From a checkpoint of a small audio captioner: encoder widths [64, 128, 256].
Rows from block 4 of the audio encoder of a small audio captioner, named by matrix and row number. Rows with one number belong to one neuron. Each number is 128 + 24 x the weight over its row's rms, rounded and kept within 0 to 255. All counts start at 0. Numbers have three digits each.
After each neuron's rows are labels from the 100 clips, of 14976, where the neuron reaches its highest value: "top examples" is what is common among them; "lies over" is the class under the peak. Only what is clearly more common there than usual is listed. The data: synthesized solo parts of chorales (CocoChorales). In brackets: how many of the 100.
# fc1: MLP up (encoder.blocks.4.mlp.fc1.weight, 512x128), inputs 0-63
# fc2: MLP down (encoder.blocks.4.mlp.fc2.weight, 128x512, transposed), outputs 0-63

fc1.345:142156118157120101140110159126132113137112159095111180154145108094131170118140138131104161121149135077118113141127106114132070137127120107111157145089140145159112123101137118076147133125139161
fc2.345:195143138136123149165091131122170124113128125145151145118127127147114167134117083137110128109107128114178127152128122144098149057102137078166093125144126124133128131121119103105105122115084130
top examples: note C4 (43); note G3 (26)
lies over: C4 (26)

fc1.132:099106140170129132148064150109108138110075126098147133135120096132139129129169143125121157147144110123139135151148088112130135103151128118102145098141106105132170184109102107118149110105124175
fc2.132:162132123136126131116142122141164159141124110100119162133100117122140191095166084141108137124175110064158133132116127125127095138103130092150155126158160128110120156152137142119154111130140142
top examples: bassoon (39); note A2 (34); note A3 (29)
lies over: A2 (32)

fc1.49:134139113149104096127112146128147136127119149109118152135112128095170152140130131129131114123156140094073086100074140148082058122135128147119171142137133135181108111109120107084157137099161161
fc2.49:174173147122134133132111117145118137124116122108124132164118115111147159138112070116163117135135123143115115123088170129156092133099130103165159120152149155139152106124127136139102115109179109
top examples: note C3 (63); note G3 (44); bassoon (36); note F3 (32)
lies over: C3 (60)

fc1.303:129136099158154110156096171070141124170112156106120164128138112110126182109157125128101167138136141089114106126132079092149081136118140106092162128096150129121134127098113115095128132134127165
fc2.303:214135129145149114153117166115148145145125091173149163110143115128125154153159096170095143130169130144126100111139122116101117098115140116213101113159138145137125128145121116109149140124129110
top examples: note G5 (34); note C4 (32)
lies over: G5 (30)

fc1.218:113086094141135149164115143127139106132126127130198119069119113163127104072126160130134157106113131127088104109125063128104138142159136135138113127106133150128093135129101137115143074141121120
fc2.218:158183105126139119130131122122149160121070120099105122174117120131174190141180155146097105143164114137129150115153132137142094155140163192097121121125133121120133116127145116124131116122121140
top examples: note G5 (99); note F5 (47); trumpet (39); note D#5 (27)
lies over: G5 (68)

fc1.397:115151124145119105138070154134125128153089154133118176126142086126163155106137112125101171125157181128122118153114135105110103146158100085096164139127140132150122132138154157103097104122120128
fc2.397:141110135138171130116159130124145074139113107121128139110118113119114158108113137090143101104114139058148124144131131137125132127073130127152119145157121136141124118112141127114099158132064083
top examples: note D#4 (35); note D5 (34); viola (25)
lies over: D5 (30); D#4 (28)

fc1.422:126108102127117115173137163118123109163131138137200126067113128148127115097136142114128151104119155121058087097107078097094120139158138128146131131106134150116090141134111111141131059129147129
fc2.422:156179118126124131144117122125180155134053118122093128148128135126146185136118152127099113151171127141121107108106126157151102147160140187094119144127123127129125124110138137124109129134127139
top examples: note G5 (87); violin (46); note F5 (42); instrument: trumpet (28)
lies over: G5 (59)

fc1.210:110137125136126123195102163132124161136100120121125155100126088126139176145220158138151176128148124119133131138140131141143075109136153122133151139103143102124126136074136119083121081112131167
fc2.210:134112107123144125120144109133174137105145171114128126108092086142097118123142173113141150140128142126112139110145094129133107146180120180156126086085158129170081152152147136079133110115131096
top examples: note G3 (48); note G4 (46); bassoon (43)
lies over: G4 (44); G3 (38)

fc1.47:088130110151113111218130206130135150121088104112128135108125126131165148145163162171137137143102106121125145145160117129152134086130137127119134129080152072105123147071127115074124104135130161
fc2.47:088141129109094134106122124111162131132113135086105176138116143158084129148122208124123129166089160076112145104121116134148096128135129185116196098087133115134111145142126136112141141118127115
top examples: note C#3 (96); bassoon (56); note G#3 (51)
lies over: C#3 (95)

fc1.418:144146106145139105136104163116155131163116173094107149140143123097126163131135120123088150129148140098101110134113094126148052149115119110107164141098146146143114112107109110095141140143136166
fc2.418:217121128131130152143138134127141140134135103139163168100119117134132154133175068137090165125147120126131120137115125135132130095088123091202095131167123123135137144125122122116122120112113125
top examples: note G5 (59); note E5 (39); violin (34); note F5 (33)
lies over: G5 (47)

fc1.56:120149116150089101127137151120171133134109148108128161130102117108179162137135124125153113126140156099083082101071143130101074120104123145134174123147141135169111114108130121095144135105145156
fc2.56:162136163137106143122095131141092118147138132116143111128128106127154135121113071118139114152135126141131109115091155120147110156148126094159138136164149146127140094123120166120112084134155087
top examples: note C3 (58); bassoon (50); note G3 (43); note F3 (30)
lies over: C3 (57)

fc1.195:113109109136118141178126162120134112143125136126199126062113118148117121088141144104114154104116145118070109104108086099092115114167142130137133137088132146128098142126105122139130072130142128
fc2.195:145168108127136109147114122146173158130057125106100114165108117134151167143159150145128121145172125154137133125138132152155102150160158185077113134136125115124119122118133150110122124107107137
top examples: note G5 (100); note F5 (59); trumpet (38); instrument: flute (32)
lies over: G5 (93)

fc1.205:122131141168101120158081140119147157153063137122155138131106089106145184150151103120123164165143133116146124132113134100121111103142152114125153100144115100134169137090131111094137112110151175
fc2.205:149133116126123133139119135137142182139127124114138132111139094131127147117171081126093159151221121154144152129147127114130075143173092095105129129128128109129109137141120124114148133145154101
top examples: note D3 (100); tuba (83); note A3 (56); note G3 (31)
lies over: D3 (99)

fc1.367:084117099152138121152131176078110152109100121114109157153154143117128146120173146176117117195089100115137131148153112101150120091091148147118151118090149074144156152088091121127128137121128175
fc2.367:082180130120105139132092114072190165141108124104124162133133138109103158128097151107145140112128130116117148103115108135117076129136125156082192144105157131126138126115162116112105114139107133
top examples: note C#4 (38); note D#5 (36); note C4 (36); tuba (33)
lies over: D#5 (36)

fc1.36:112095109136087132141115146121109137135105106115148120118080120127186130150168133116127141140109132124134121136108126125135137116135096128121108079167140105118135171104100126084136135094107147
fc2.36:159077129144132113147203136112161064115160139165135140123123138135127136137130106137130151139113119089135069106134130111143169118098083140152077127152113133121104112122121122140103106106097133
top examples: note D3 (63); bassoon (60); note A3 (51); note G#3 (43)
lies over: D3 (61); G#3 (37)

fc1.8:142140077122166118150133142101146116173126168124115169124132149131108159102123154156097151118133132090095081096138067130149078145112149153135159147109165141147115131084111105134143138150134147
fc2.8:200150116157130122140148154152110139125127110131114176142126128114124146125191056134068138130179126103115106139128133142132103115083126101158124145165122132121101134136128117133130129137142132
top examples: note C4 (91); note A#3 (48); note C#4 (47); tuba (35)
lies over: C4 (91)

fc1.281:082132102161141116161135185068125163123111141123111134145152146124136137147155125165130101194103116127121132136149110111144081104105149147109184101098157077131160149116089112146116123124127186
fc2.281:060169144145125140133075144116122186121114125132134126101123126094113112093133126125133148131137118160137172120135112134137092104176147107067171126130146153137137143108138121114119123120101136
top examples: note C#4 (77); tuba (72); note C4 (33); note B3 (32)
lies over: C#4 (77)

fc1.148:093100108148117137166120178107108120137094144117150130111115115139175129099180143137131158111120145146072117120105104115101099131148136119133143130116149110139111145113121125103133093107142154
fc2.148:133142137107123117154158089135152142157120142093118140137120151105138147155136132130114098125150140122105175127123161139148126182151179138117120106093093165146103121095119115127116141121140124
top examples: note G5 (100); trumpet (61); note F5 (45); note E5 (33)
lies over: G5 (100)

fc1.220:077149132148097125227113170136148130106093094108128161126127124143180136130151170164117128126110107124122149130149131125138109082144140141096138120081139105097115152111148139066116129154112154
fc2.220:087141132132124137134116124147135118138113108113142185126115142122123118142121203125154136141080130061153122136147143117104141108150131165121179101105127105144127157117135136137124145099145123
top examples: note C#3 (95); bassoon (57); note G#3 (54); note F#3 (34)
lies over: C#3 (92)

fc1.134:107114125204100114124104140102125151135103166090125117149098119096155132123157084108098148172145117137107136130097129112096082117133122127099150112120134124128157127113093085111142132113149162
fc2.134:114181128146107120167153131125143171149119101130127075119114114120141189120138115114142120121110136149117107126151147130127061148140116104125145084097120152134117126134131135146147138095159135
top examples: note G#3 (82); tuba (80); note A#3 (43); note F#3 (30)
lies over: G#3 (73)

fc1.400:103070109162121136147101147112122135126092105099154122121085123142161132147159153134128129144097123121128126137130100128134138110137114143104121071157142092111132175106095123106146134105115153
fc2.400:166069136122118134136200131123149054140146134140121156148116150178131153131141141105120148132129123088119062115118121133156176133109099143165079153133149141127140142147134128117156127117105141
top examples: note C#4 (64); cello (62); bassoon (32)
lies over: C#4 (57)

fc1.119:089119138174087119128121174125161125106122133093143125123159097130148117132134113117126128138097150132142129171126127097104137136136119065128142120099127100145113127146138149104129079084133153
fc2.119:140111124115110093114175159135147099147146148127133158112115170155126161121144182175142108103101128081094100122157101103105144147095119164204112133074117115142146117132117129123163100126123122
top examples: violin (55); note D5 (42); note B4 (28)
lies over: D5 (40); B4 (25)

fc1.282:108122115155116151131113157089118095104118112099123165142137140167137147110126144117123147144108136068141141089108121103102111115098136159077138097126117130120142142110118149106090162133097172
fc2.282:139067124127115129132082119140131062116166097135137107105143117136092082127130112145128140151126120103146164133135121128120157126183108090108088120112117127125102131131114119148149128130074142
top examples: note F#3 (65); note G#3 (36); bassoon (35)
lies over: F#3 (64)

fc1.268:107097104148102133122105144113135110143112135140118129106104123140162146130186091078141120163141165126109123130076132139121105148130112112112147082158135122124133132134098120153108112101102152
fc2.268:142092138117114147157174111135083130129126166091098089145154142073145127176126154155140157128096117137125106139152138117109152121126134137155066102116139110117090131127097122157191142102160121
top examples: note F#4 (84); clarinet (38); note G#4 (38); instrument: viola (32)
lies over: F#4 (46)

fc1.421:102129121147090142170105145110124149139089128118159137116094110116182164130166106097111155146158146103111123106102131109103088104148161111137153107120128123152156121085131100101134112104138190
fc2.421:146108117156129151107091149129130163159128123125106082095156142146107111116113084128108129108165145183165135127121125134097146151163137075118107150162121117129094143154071124118131133124097084
top examples: note D3 (87); tuba (77); note A3 (49); note G3 (29)
lies over: D3 (86)

fc1.454:137134136139104112135083143131125099158101135135129152126146079136126143123137127100130158110153193120129090136100137096114123172145103090101139113147117162128100131155170173123085092124112118
fc2.454:118169125136142140151166131145149084126109122129130174139140143126122200124100177152149113136096137067113077130140118143119124128071137158157155148116119126123113128130125116111079136148078126
top examples: note D#4 (92); note C#4 (47); note F4 (40); trombone (34)
lies over: D#4 (90)

fc1.358:149094121131114119118147172102138131145120141122128128132123131152155146141191128130129104152097129127085115119108121118135105140089115170126126131129156126144096114114111132147103091111125129
fc2.358:186148112131136151086187142124138160140150119131110145134094113125114117126175080130106083126197126144115173152102130131128045117103102158134156114100131131119134130140138141097090120143175123
top examples: note G3 (93); bassoon (85); note A3 (49); note C4 (43)
lies over: G3 (58)

fc1.94:077129143135091154175108124121142111125102106128152168098137086157156145116145161122142180111119157096123105104117122139112119140131139126135155105130112150101104150129156154105085089150100144
fc2.94:086142134117112118125121135148148109126104140131130175108132110148129123114118169111113145100117127087105077116112132116088127134119126124092153127178140102107110137131128154096093118140090120
top examples: bassoon (50); note A#3 (49); note A#4 (49); oboe (36)
lies over: A#3 (49); A#4 (49)

fc1.149:114090096117104109122157144111126122126129121121116134135127147157159134142143130130149105148105127124093121112120131141127106136084101177102140119129168099127090131126118146157094108103130125
fc2.149:157109118137110131128166156110130168162170127116104123129080120118093095148182100125104097132165120157109205151140133140108074120135122174114133101078127119118130123114118135114109110132178122
top examples: note C4 (61); note G3 (28); cello (27); viola (25)
lies over: C4 (39)

fc1.139:128131110136140146150115142106119135139119135134152124072118079119130158121215128127160181136161129125129127119122129136126083104126163134118146133121135116145128130077126118106098076104118143
fc2.139:151077142122134150148170111125172102126186160125112091124107129127146135125131128127156135147115148133127145113162107160124155155142170145160110106084140131129070141134121118109155106122119110
top examples: note B4 (97); horn (78); note C#5 (29)
lies over: B4 (92)

fc1.365:126102127132095127111147150113127135137116117101120104132111131161176135148175132101148121139094132142108136125095134134137116145099106167098114125138157127122093126130110153131099101103123119
fc2.365:198098129126141125117198146123128134143181148136130139125084122134113111152168072128104121135185130128102161132119124130105074133095113165152138121107128138117138119129128129096096128132186133
top examples: note G3 (83); bassoon (79); note C4 (45); note A3 (38)
lies over: silence (53); G3 (29)

fc1.265:098118112149114144138110152105133087098129096118126168136154132153136133107135156133116142149108143077140116094102123101097120131102137145093138083122127127118131148130127164096086141133088159
fc2.265:115106133157128124126088118142130091079142118117112103112137121126133095109146114166141129137119114095149179167119112101124148113181118105077116144127142109096052140106096137152131139142076132
top examples: note F#3 (95); tuba (58); note G#3 (51); note E3 (33)
lies over: F#3 (95)

fc1.27:105155106145128142155109171111119122115089129111130154112128106130150132091146108125105146149141148107130144138121137096123107090135124137092144125103135128145156153109126166101092135114120142
fc2.27:113107108161131154139056113135136057146156133153122112084125148115091087141081139129155151129129134076145147102112141139133153156172157122094142132137144166131099139109127095111116128123071131
top examples: note F#3 (80); tuba (80); note G#3 (41)
lies over: F#3 (80)

fc1.53:135159135126127109150124161126170148146107158134116168113157067135159161128160110138121140128174153127105128125128134107102069132159122118110197144100149127137124149129168152127108084148145158
fc2.53:117100132157165130129129115088092111112097117141139139114095152138116119118169158116106129133112075075145133114112108141124144124116131145160112145177127140133162105106120128092127142108088066
top examples: violin (98); note F5 (97); note D#5 (46); note G5 (34)
lies over: F5 (97)

fc1.288:090085119187129151125068137114124146107104150085124136128106088120126125120173123130149152162143128117135127145107087135103114115130118101096145105151127118147152162119085110121148135112122190
fc2.288:147161127155161101146159122129104129128146130136142137135128148136139212117153136142131129121114129112105108129122098139124119136100111138164148113090139122148125146140135127114138121139168108
top examples: bassoon (69); note C#4 (69); note C4 (28)
lies over: C#4 (67)

fc1.154:140142148171104126149104162115134164141060134094118163136106115102166178141136116117095135128142158119113111105089143111131073085102165139124149133137123128168142119096141138109125131121148151
fc2.154:129122152115133115150132146121156140155128114153153057154161095114118170108153120106152133162136091180105123114116145103171127116165118128114127134113141157126105138128128120165142128140171105
top examples: note C3 (58); bassoon (46); note G3 (45); note F3 (32)
lies over: C3 (56)

fc1.318:104105117144088123105151153101144115131129138088113118145138140166139134152150125092142132141084141120110128130097125128138101159081104157088130138132150138135093121123103156141102124099123135
fc2.318:190102123116160134128182158137125126132170115115118141114102117141123111149186091124109113120190142105096185140126123120132077127103117169168147108104139146124128133143151135085098121129182139
top examples: note C4 (57); cello (45); note D#5 (26); note B3 (25)
lies over: silence (55)

fc1.463:132092123121084120112145135121130143133123112109129102121105110138167130147174106088157129151115136143130145144105146120127128134114101146100107122145155114118104135133124162122089100091115114
fc2.463:191095133116114121132195153102121125148192144145124110111108129143124093162166072110107132119166115146087142130141126145114087132099091156149107124115120126121126137114125132109088113126168118
top examples: note G3 (94); bassoon (60); note A3 (43); instrument: tuba (34)
lies over: G3 (55)

fc1.344:095101125132156157154115132098090119155110158141134182106122110158173147089206112161118190127161139133119121132133115099130133148127136114167138129126114126146138147113146135144124078118134132
fc2.344:113107086128130106128159121148015122135140110174104121147113148123133074160069127100112132086118112153114120160135111105110142136138157146158154131074099089128151120133131125088182104130168148
top examples: note D#4 (45); note C#4 (35); note F4 (32)
lies over: silence (75)

fc1.236:074102128162129140126070142118127144112099113113170114096111092136132121137159136114137148137121129128150135158140097137119153119147114083109136086166107113116158174121092117105139126093117178
fc2.236:201112140126154127128172128141195121112147111124124145134107117144145148117195100114104130131159132091100128118120119095122121123092130095191109100134153122129128123131127142091171108127121116
top examples: note C#4 (45); note A#4 (28)
lies over: silence (87)

fc1.509:147104149141128123161073159103124154159111113130189122090094097118129130142143088090126125137157150135137151133111127073133129089154131113085139078163099110108160158146143115155112090122137126
fc2.509:185125140111142120158081151117176185139147110134142125084127136109126112128153059129110149116165143113152173135130123111115078104151148104103132141175140119119144124106130126101115124146129154
top examples: note A3 (54); bassoon (53); note B3 (39); note F#5 (34)
lies over: A3 (53); F#5 (34)

fc1.162:106098104140129151166129159124120112139117138124191110065120114165127109086140150110127166109117135132078122107118072115090127137164142131134127131098135152121099133129104127129137066134134130
fc2.162:153186115135139118127135116138156161132064129103108121158128128140167191136173161146094110131171113148120144115146131144151097152158148191089121119110130125122129109134147122111123128117132137
top examples: note G5 (100); note F5 (51); instrument: violin (39); trumpet (38)
lies over: G5 (86)

fc1.486:134112117138136167142141112131170112120091120133144126143087098144114117105111126124130124141158151124122110075095123115084113106137142167130110075157151137178141129122131157172136119159101122
fc2.486:087115130136121123124167103124154126091115107127138061137110137138123107150105183156157124128063161162121118135152103117143168138130161161156088087082122115126130147137142140132170146136102111
top examples: note C#4 (49); note F#4 (44); trombone (39); viola (37)
lies over: F#4 (39); C#4 (32)

fc1.165:145110114154097137182146139125163113128108115127145119138095124106141119154119134144170121150118131127092076091111114119131124093090148131159117058141148098168127116112114115135141075142124141
fc2.165:133131139114096114136132106142164095111163151113139096095123132130076101116076127158168126160078158140152098123120130129142158140152124118120097145105135111136139108106121152102081099105087089
top examples: note D#4 (90); trombone (38); note F4 (25)
lies over: D#4 (89)

fc1.26:124145108143096102127124152129151124126117145115121157126118112094163154134137134125153123128152148083096082099079139136095067124109122140126172139148128138184118117102122118078145142099143171
fc2.26:170138152117120132132100121159095127124117126102142131134125124119139164121119048120164119127150123134123108108076164137147107128120129084153136114182137147140128090127111134153097116122149092
top examples: note C3 (58); note G3 (40); bassoon (37); note F3 (29)
lies over: C3 (56)

fc1.106:136127091133155125148117127114110112176097152135124150139091153106120153105138158143076157124159124121082083072126095131133099133122164167118141141113167130143134127064102090148138133148148125
fc2.106:160157132148100118147157183131115109117143128097150159117141154094123150130123093135098127136133131108097069134093123141094103137087119094163127168120104120127120120126129133106151125143113108
top examples: note C4 (59); note A#3 (42); bassoon (38); note G3 (35)
lies over: C4 (40)

fc1.231:102114139230118145131088162095145157130074157076135126129122097123129148135158119107129149160114136120121137139117079102111113111106149117110152111142112135139160136111090115125138126133129186
fc2.231:122148104123135126124162118134121134142137109098116129140122112103137206136181119111097121142116139110130125150152112126102119114099117114142119130056146155130113174143146120128161137125134137
top examples: note F#4 (100); viola (73); note G#4 (33); note E4 (29)
lies over: F#4 (47)

fc1.337:133137146159101129155073160107134160157064121119184126108097093105143145142147094092098132139157152133140141138109132074131127084151141101110154074154109120117173162127129112145114112119143156
fc2.337:169128123139118141137104134129182184133134138120136128105127116105131138118173055141085127134207117123138163130137120120123073131140118081101123138156128084113089150109135124111144149154131117
top examples: note A3 (77); bassoon (56); note G3 (49); note B3 (48)
lies over: A3 (73)

fc1.127:153138070125166107148135140111138116190112163132115154138107155103109166117114139154089140127152127110097061090138095127155108143117147156126141139112176125154135125065109093125136143144148129
fc2.127:168155113152110112148161154131129144122128127125129165138134137111126164131166072134094129123150134103115077132118135132116100112082115089171146145147117126120124141134133126110142116126155156
top examples: note C4 (87); bassoon (68); note A#3 (45); note C#4 (36)
lies over: C4 (80)

fc1.108:102145128158102102108094140126114131136110170122105113150149105085129125140135087103144125170135168145145107164101144098122126160125110074092136119144134129173154108148118155106105122082128133
fc2.108:157107118143122126138123150126121096123089113123128164166112126165123197122148121139105118124146129096132088127118127139120161146072121135119099124207113135122125131141132127114122135128077128
top examples: note A3 (76); bassoon (62); note D4 (34)
lies over: A3 (64)

fc1.117:114143141136075107171095128136136177137096128116118165131107115100167164152150118116101157133150138127126125140115141135119082106139140093151161128106130097142146124096146104064147124098162173
fc2.117:160136138126128115127106156121147167119130127131139088086142104128098132128142141119160097120151137142125167106132145122142083139188093134152116118100125109157116121157103162130160131136153092
top examples: note D3 (66); tuba (48); double bass (29)
lies over: D3 (64); A#3 (26)

fc1.305:127141119148113081120093158111125146166100190119110160147139103083128159133152092127128134158150151117127086154131125098133119148119103081102166119130140111148159139124121115102119127094148158
fc2.305:124132123135138143100132147135151100118104103126129154166136105154106200130134129133134134114118137092138108148120131152099166171106115112094120110160119150101113126134149125112120124147081134
top examples: note A3 (42); bassoon (27)
lies over: A3 (30)

fc1.300:106087108143079148148110135125105127131100098125138136129079130139179131139174137113118137148098139123127111134098129131126142130129099130126103078162151107116127153104110128078130122095100133
fc2.300:130077135122141134136222126107131072121139158149101127148131135137141142137130130136133155118087111095136074122134127120136176136078097153144076126132135144125110117133115131123129102119102132
top examples: note D3 (66); bassoon (62); note A3 (50); note G3 (40)
lies over: D3 (65); G#3 (35)

fc1.498:116148130160103103122119173119156128105116150092109169156147136101156136136141131128108125136130149100107098135067129130106062129094127133113166140121126135192108106117108135080140151099142159
fc2.498:177100141111120132102141130135133139132132140133137108123124154119157137129163092128127125119145099121117131122111103128141128122108136124191132136154135128113144136119111110119162110131180152
top examples: bassoon (61); note C3 (39); note D#3 (38); note G3 (31)
lies over: C3 (38)

fc1.459:137138111144100116118125145132160110117124152096117153139119119113161144129137138116115133119152140075079099095071135140084058139111116140115154142132124150174105112109114121079152146105137163
fc2.459:172126145104123135134105112145087122126144135129139137120129114125141166142139042097150155139144123124123122126109158142146102130120135077148136112160155131131145121126122142154092085112159116
top examples: note C3 (57); bassoon (55); note G3 (45); note F3 (32)
lies over: C3 (54)

fc1.160:094111108148141134151130181089109153103092119116114166140144137132134152120182150168109118191089100113135133148156110112153117082098151148119148125097153071149151158086100121129123123122118169
fc2.160:087185111109139135138106109086206172142093121109116171126100140102118164133117147119142135096149139121116143102138144135129078133131140150098193133108165119117139115124165117102106099130119129
top examples: note D#5 (57); trumpet (51); note F5 (33)
lies over: D#5 (55)

fc1.86:136148071123165127151130143106139116161117159124120161113128133125114165106132153145099165113147130084107095098150076135147077134126155146126167149100160141152121139070109104130135131139135156
fc2.86:213147121151113130133141158133132121126126123136115186148138128116121154153158063139087126134170121101147100139134132137122119102055127100173111156176116119118100118122124126129112117132107118
top examples: note C4 (95); note A#3 (61); bassoon (42); tuba (42)
lies over: C4 (95)

fc1.77:088094111141088153136108142117107127125100093109151127125080124144165132146158147111132139141094134106137125131112124137125137113128108133102109072171133104109132177109104130102124139096100151
fc2.77:174067125126136138125193128116152065116148123144125147116126128153122156125161098141117145139132134094132068135120123141144191130097106106187061133147120136134133116147122120119140117121091121
top examples: bassoon (53); note G#3 (47); instrument: cello (42); note D3 (41)
lies over: G#3 (42); D3 (40)

fc1.317:096117127158142140173089137093120126161089144114119161111118091131142147136182095137169200140167156125116134120122117130104107137130139116127160113133113121144150145111144148117115094106136153
fc2.317:099099151114144144127128114140070147110156130126131128115117136112121078113084108100122146062123101122122155129133127128155154098148123105144160104127125111149115149131127139122171111098149178
top examples: note D3 (99); tuba (71); note A3 (63); note G3 (40)
lies over: D3 (99)

fc1.76:124141136119133121138125125106116136126112147131173135102125107121139134099142103089088170109168169124130147129123142102109094082167138132127180142107110131138156183098144147115094107097159130
fc2.76:110138140149122128118105134109113106133133116146131151123096153126126124154116155125122134093106138113111158122134140134150122157161160174079152121067129169115141140111106146164107077104139136
top examples: note B4 (36); note A4 (34); horn (33)
lies over: B4 (32)

fc1.446:142133130146117097108103128118110137127111176127118118146135100080128115129145083099127122174161163152137112146072145101102114140125111103111137124150124120193150116140118147115104129083137129
fc2.446:165123109126136123149114140127106110121081118151113165147119119176140183130162115128092133147158129107129108118111120119116148142089145143104117127204113133116118128130145139143090139131086134
top examples: note A3 (61); bassoon (52); note E4 (29)
lies over: A3 (56)

fc1.434:115107101150081132133111144133110113117109098100129119130082133124183123150158138106130135137109127121130128135090130142137134123116098133115096090153136125122113137102082127070126144086104142
fc2.434:156063124142133135141198131103128063118156132152123146121147134147126121150137122144142146132104123093129065105139122110122196146103099134165061132151107128116122118119142133119123133116093123
top examples: note G#3 (59); note A3 (46); note D3 (43); bassoon (41)
lies over: G#3 (42); D3 (38)

fc1.224:120141097149134158152130146111185127140092145114134136129108080142124142109116122130166115139139166107116107084105114075095095121138147143126126098145155142164138124133144152162130117165097130
fc2.224:080109116112136129107112094124140161127104128110124053114135113121126066147097179138177124118125143179134124152137132098140155118158121124159083136160123133119132120144123142119186128126087115
top examples: note B4 (79); oboe (57); note C#5 (27)
lies over: B4 (79)

fc1.78:115140150145100123163074141115133157133075125119148144125101092110151168153169104113088145156153133130154138145124140105124116098153154098106165107144112099134170152117151114099139104113150159
fc2.78:163124103126137149145083165104138186132110098149136150068162124141106151126172064126076144148219140125158169124141138109124070115178116091113145115163140118133119120144125124112137122122132120
top examples: note D3 (93); tuba (80); note A3 (46)
lies over: D3 (93)