Rows from block 4 of the audio encoder of a small audio captioner, named by matrix and row number. Rows with one number belong to one neuron. Each number is 128 + 32 x the weight over its row's rms, rounded and kept within 0 to 255. All counts start at 0. Numbers have three digits each. After the name is the row's rms in percent of the matrix's.
After each neuron's rows are labels from the 100 clips, of 14976, where the neuron reaches its highest value: "lies over" is the class under the peak. Only what is clearly more common there than usual is listed. The data: synthesized solo parts of chorales (CocoChorales).
# fc1: MLP up (encoder.blocks.4.mlp.fc1.weight, 512x128), inputs 0-63
# fc2: MLP down (encoder.blocks.4.mlp.fc2.weight, 128x512, transposed), outputs 0-63

fc1.239 120:136074078185143161147069164126126088101125126109119172085155084159115125090152131130129155194134116070140131113105088089094121122114135128086121092101136127147154125101096169111088135142080158
fc2.239 117:053073134118134136122042117136164073128160128132120087051129128155124061110097194129152118114071120140146149128140121131149180132255140102079108142101124133135123131113101127146157139122033133
lies over: E4; F#3

fc1.412 118:103155146141118105167085142140145131117088134120130170126136096145209140084163159153086161102177121144107146133136139121074090126204114144063148162082139120113096144125178153070123098137137117
fc2.412 131:158145144124163126138135120088105099123140136173125175075132100138100196120121186138186105124067126028143114123180115154107180131114115155208153122119119108130099170111111147076066130094084140
lies over: F5

fc1.192 112:081094119158122180144122137098133151100132135087148103113092113140143103112195119120134110198112083132126172119134113116078092069162173156118111105096154105105167145115074113129159126157117166
fc2.192 116:062174151106124137153148118108113094107062124129110109194138152116167176119073198129115153138092093157084028122081122145154176171098125134138114126108143113128140128129164124140156124084123125
lies over: G#3

fc1.307 108:105095096114105127177159140099119137182099086140186116088036155144150140156128169128141149114101131132084068063128097143128151087111151196149119085177131099107123171044089096127125128126138139
fc2.307 106:202081122107116144135157137128163056123066137128106184126147135166137178116136156115119128111193130063144043130114142120199189108098096171178061142198122145150123124142137132115126154112064118
lies over: D5

fc1.333 113:107140091132170120165101122118153145141103136152157172076104093119128151067148118148123152127216122096126128104141133120088093091165132132104220132128152099120166201096154092139130126134142170
fc2.333 132:153188138121168116116155137037076164154114117174105188095131176157117207136173096145094107120160131116158096095133115144140120140099193148161191105163148104163098121152133133115041088109152079
lies over: D#4; D5

fc1.398 099:093138092135170114175105132073136140165079120140137195121124133120113199065138179187136160144127122089147070086158096119136120103131186163124195127104141081138182186052122109121116146145125170
fc2.398 091:134203123127120090139148208119162150105077110122119191138103115094137180130100087122116107134132102113117050143105133138121122118073149125146170182214130085076123120170157157103061124154104099
lies over: D#4; C5

fc1.188 100:125096103200124156154065162135148081090090111080113151124149082141115107131165145146111142195146096087163154153130099103119143100114111127070112080090126110132152154098111181102105140140065164
fc2.188 092:056090136085139181170110077129122046101122136092134168077100148161154084107092215126138150115041123120115095102114123106107180131190102127128076119052166121124133134123146128180155112122032128
lies over: E4; F#3

fc1.489 106:126161132152096090145088162150134133116111170100094190149146104094181163124171131124101157114178126101096127156104132127096028137162100098095161151075157138149092105131146124082163111123136147
fc2.489 104:187128126147125150120116152093127139089103140159153159100109105131118219116147147156175123134089123071172098140169119137061186088089131119243103107191105119166120115111129131077113132079104107
lies over: F5

fc1.206 084:103107116185157126127044141072109149170096178125126130135130085104132147114171110098149162146147184112120090136058113099087078153150134132062163129165120126181134140125107149134125115082140134
fc2.206 084:151121154100149168152176180111148099122075126163135132141073139137159157095145190132084125132116113107080089105152157143095141120102159207164103164161083117115077103139078113152149134105121133
lies over: E4

fc1.152 111:174134083117162095139148175085139113188122175120108169129138152130126189139169123163067143135129122090071094091131094116179060149086123173127152154096177138141094118065097093136111118136143136
fc2.152 104:223143107136128112169160154127158144136131105154139220114101138137103124102215074165050106121194122087130168156128116145149073094100122149170141111116151097116148155132154121104108148136130179
lies over: E4; G#4

fc1.75 116:143084087196142164164073163149129087096111122101127166088144072149106103096151146143143140188136109082141138127108077093095127097113136139096111100101139131163150122102086183118108132151071143
fc2.75 118:060071127115138139112067098143180075125145120099128079070123128155135065136095189138145138106071130148112129116139126101154184161228126085115098136100147138132131130132120103158191131124033137
lies over: E4

fc1.255 096:088116124163138119143076155142136149130109163126150133084137050138157125066155115115124164121173156138123142157130117108062114147190101083083177138090148111113118180146157148107116041126135128
fc2.255 102:163128175116151129109149156060184126182091155154167173073069152154082161109151139108109096117121139061140126123151116165107157107084127150184134133200151059165130112135135125100065103095092102
lies over: F5; D5

fc1.204 105:151081066096160112104161126084130140150136142155112112104120157152134112130161078145105098175167135146081130090116151132128069139109101176094169115134196080120129175132116132199087077105136111
fc2.204 093:116139100143108122120111119152134207105145109109126099134123155118123072139197083099113135129167102199115255128159102106120047109184116153026156128072123086126144152113130140101101101135166130
lies over: D5

fc1.198 122:067120092150130164138144111099163153107123146104124100136084107119138116095150104133176118230115098129137155112137126127090090082144154155121122083110187088126194138103097114142156129152106169
fc2.198 126:026169137136110130127177112114108140135058134124129060186141132140147131117092180148124144153060115197097078113126106135139149157086137152108074136111134123129126126130134125116152115112084117
lies over: G#3

fc1.170 110:143063065169136160133079152118127085111118132117128177096144074147104120082143116140158140182152138077142108103076099084083123144088112123105112078149139135160139130125100182148101134134069132
fc2.170 105:055114112122129135126060102135154129128137141134096060069125132113129096122111165118139098123076147179137169139116127171143171122255087080094107146075108134138143131144106105136171132126082126
lies over: E4

fc1.347 114:062134109161122131167105174063140174144120149102162107080128122133172142099213132115130130162087111145114159135145106107107084098164170140115177129073165085093166154101083111085131107140141180
fc2.347 117:056154117158152136137153148115128098119122146145092138177125153111118127152054148162160123186088105150147055130146137151139175162091110108133134154109152129115113100128159131129115127127048100
lies over: G#3

fc1.500 099:146071072158157154138088146116117085102146121117140160061155115163104103114125114119155158167145127053127131081084085115086113133079127127090126083146108138126144129123084160154066147144065159
fc2.500 092:095083134114124118140045138115104102109172115140100089064144135144143127109188153105125104144083136136153169170146115159125177144253095080103116143093143120117132142135124141137170129150056150
lies over: E4; F#3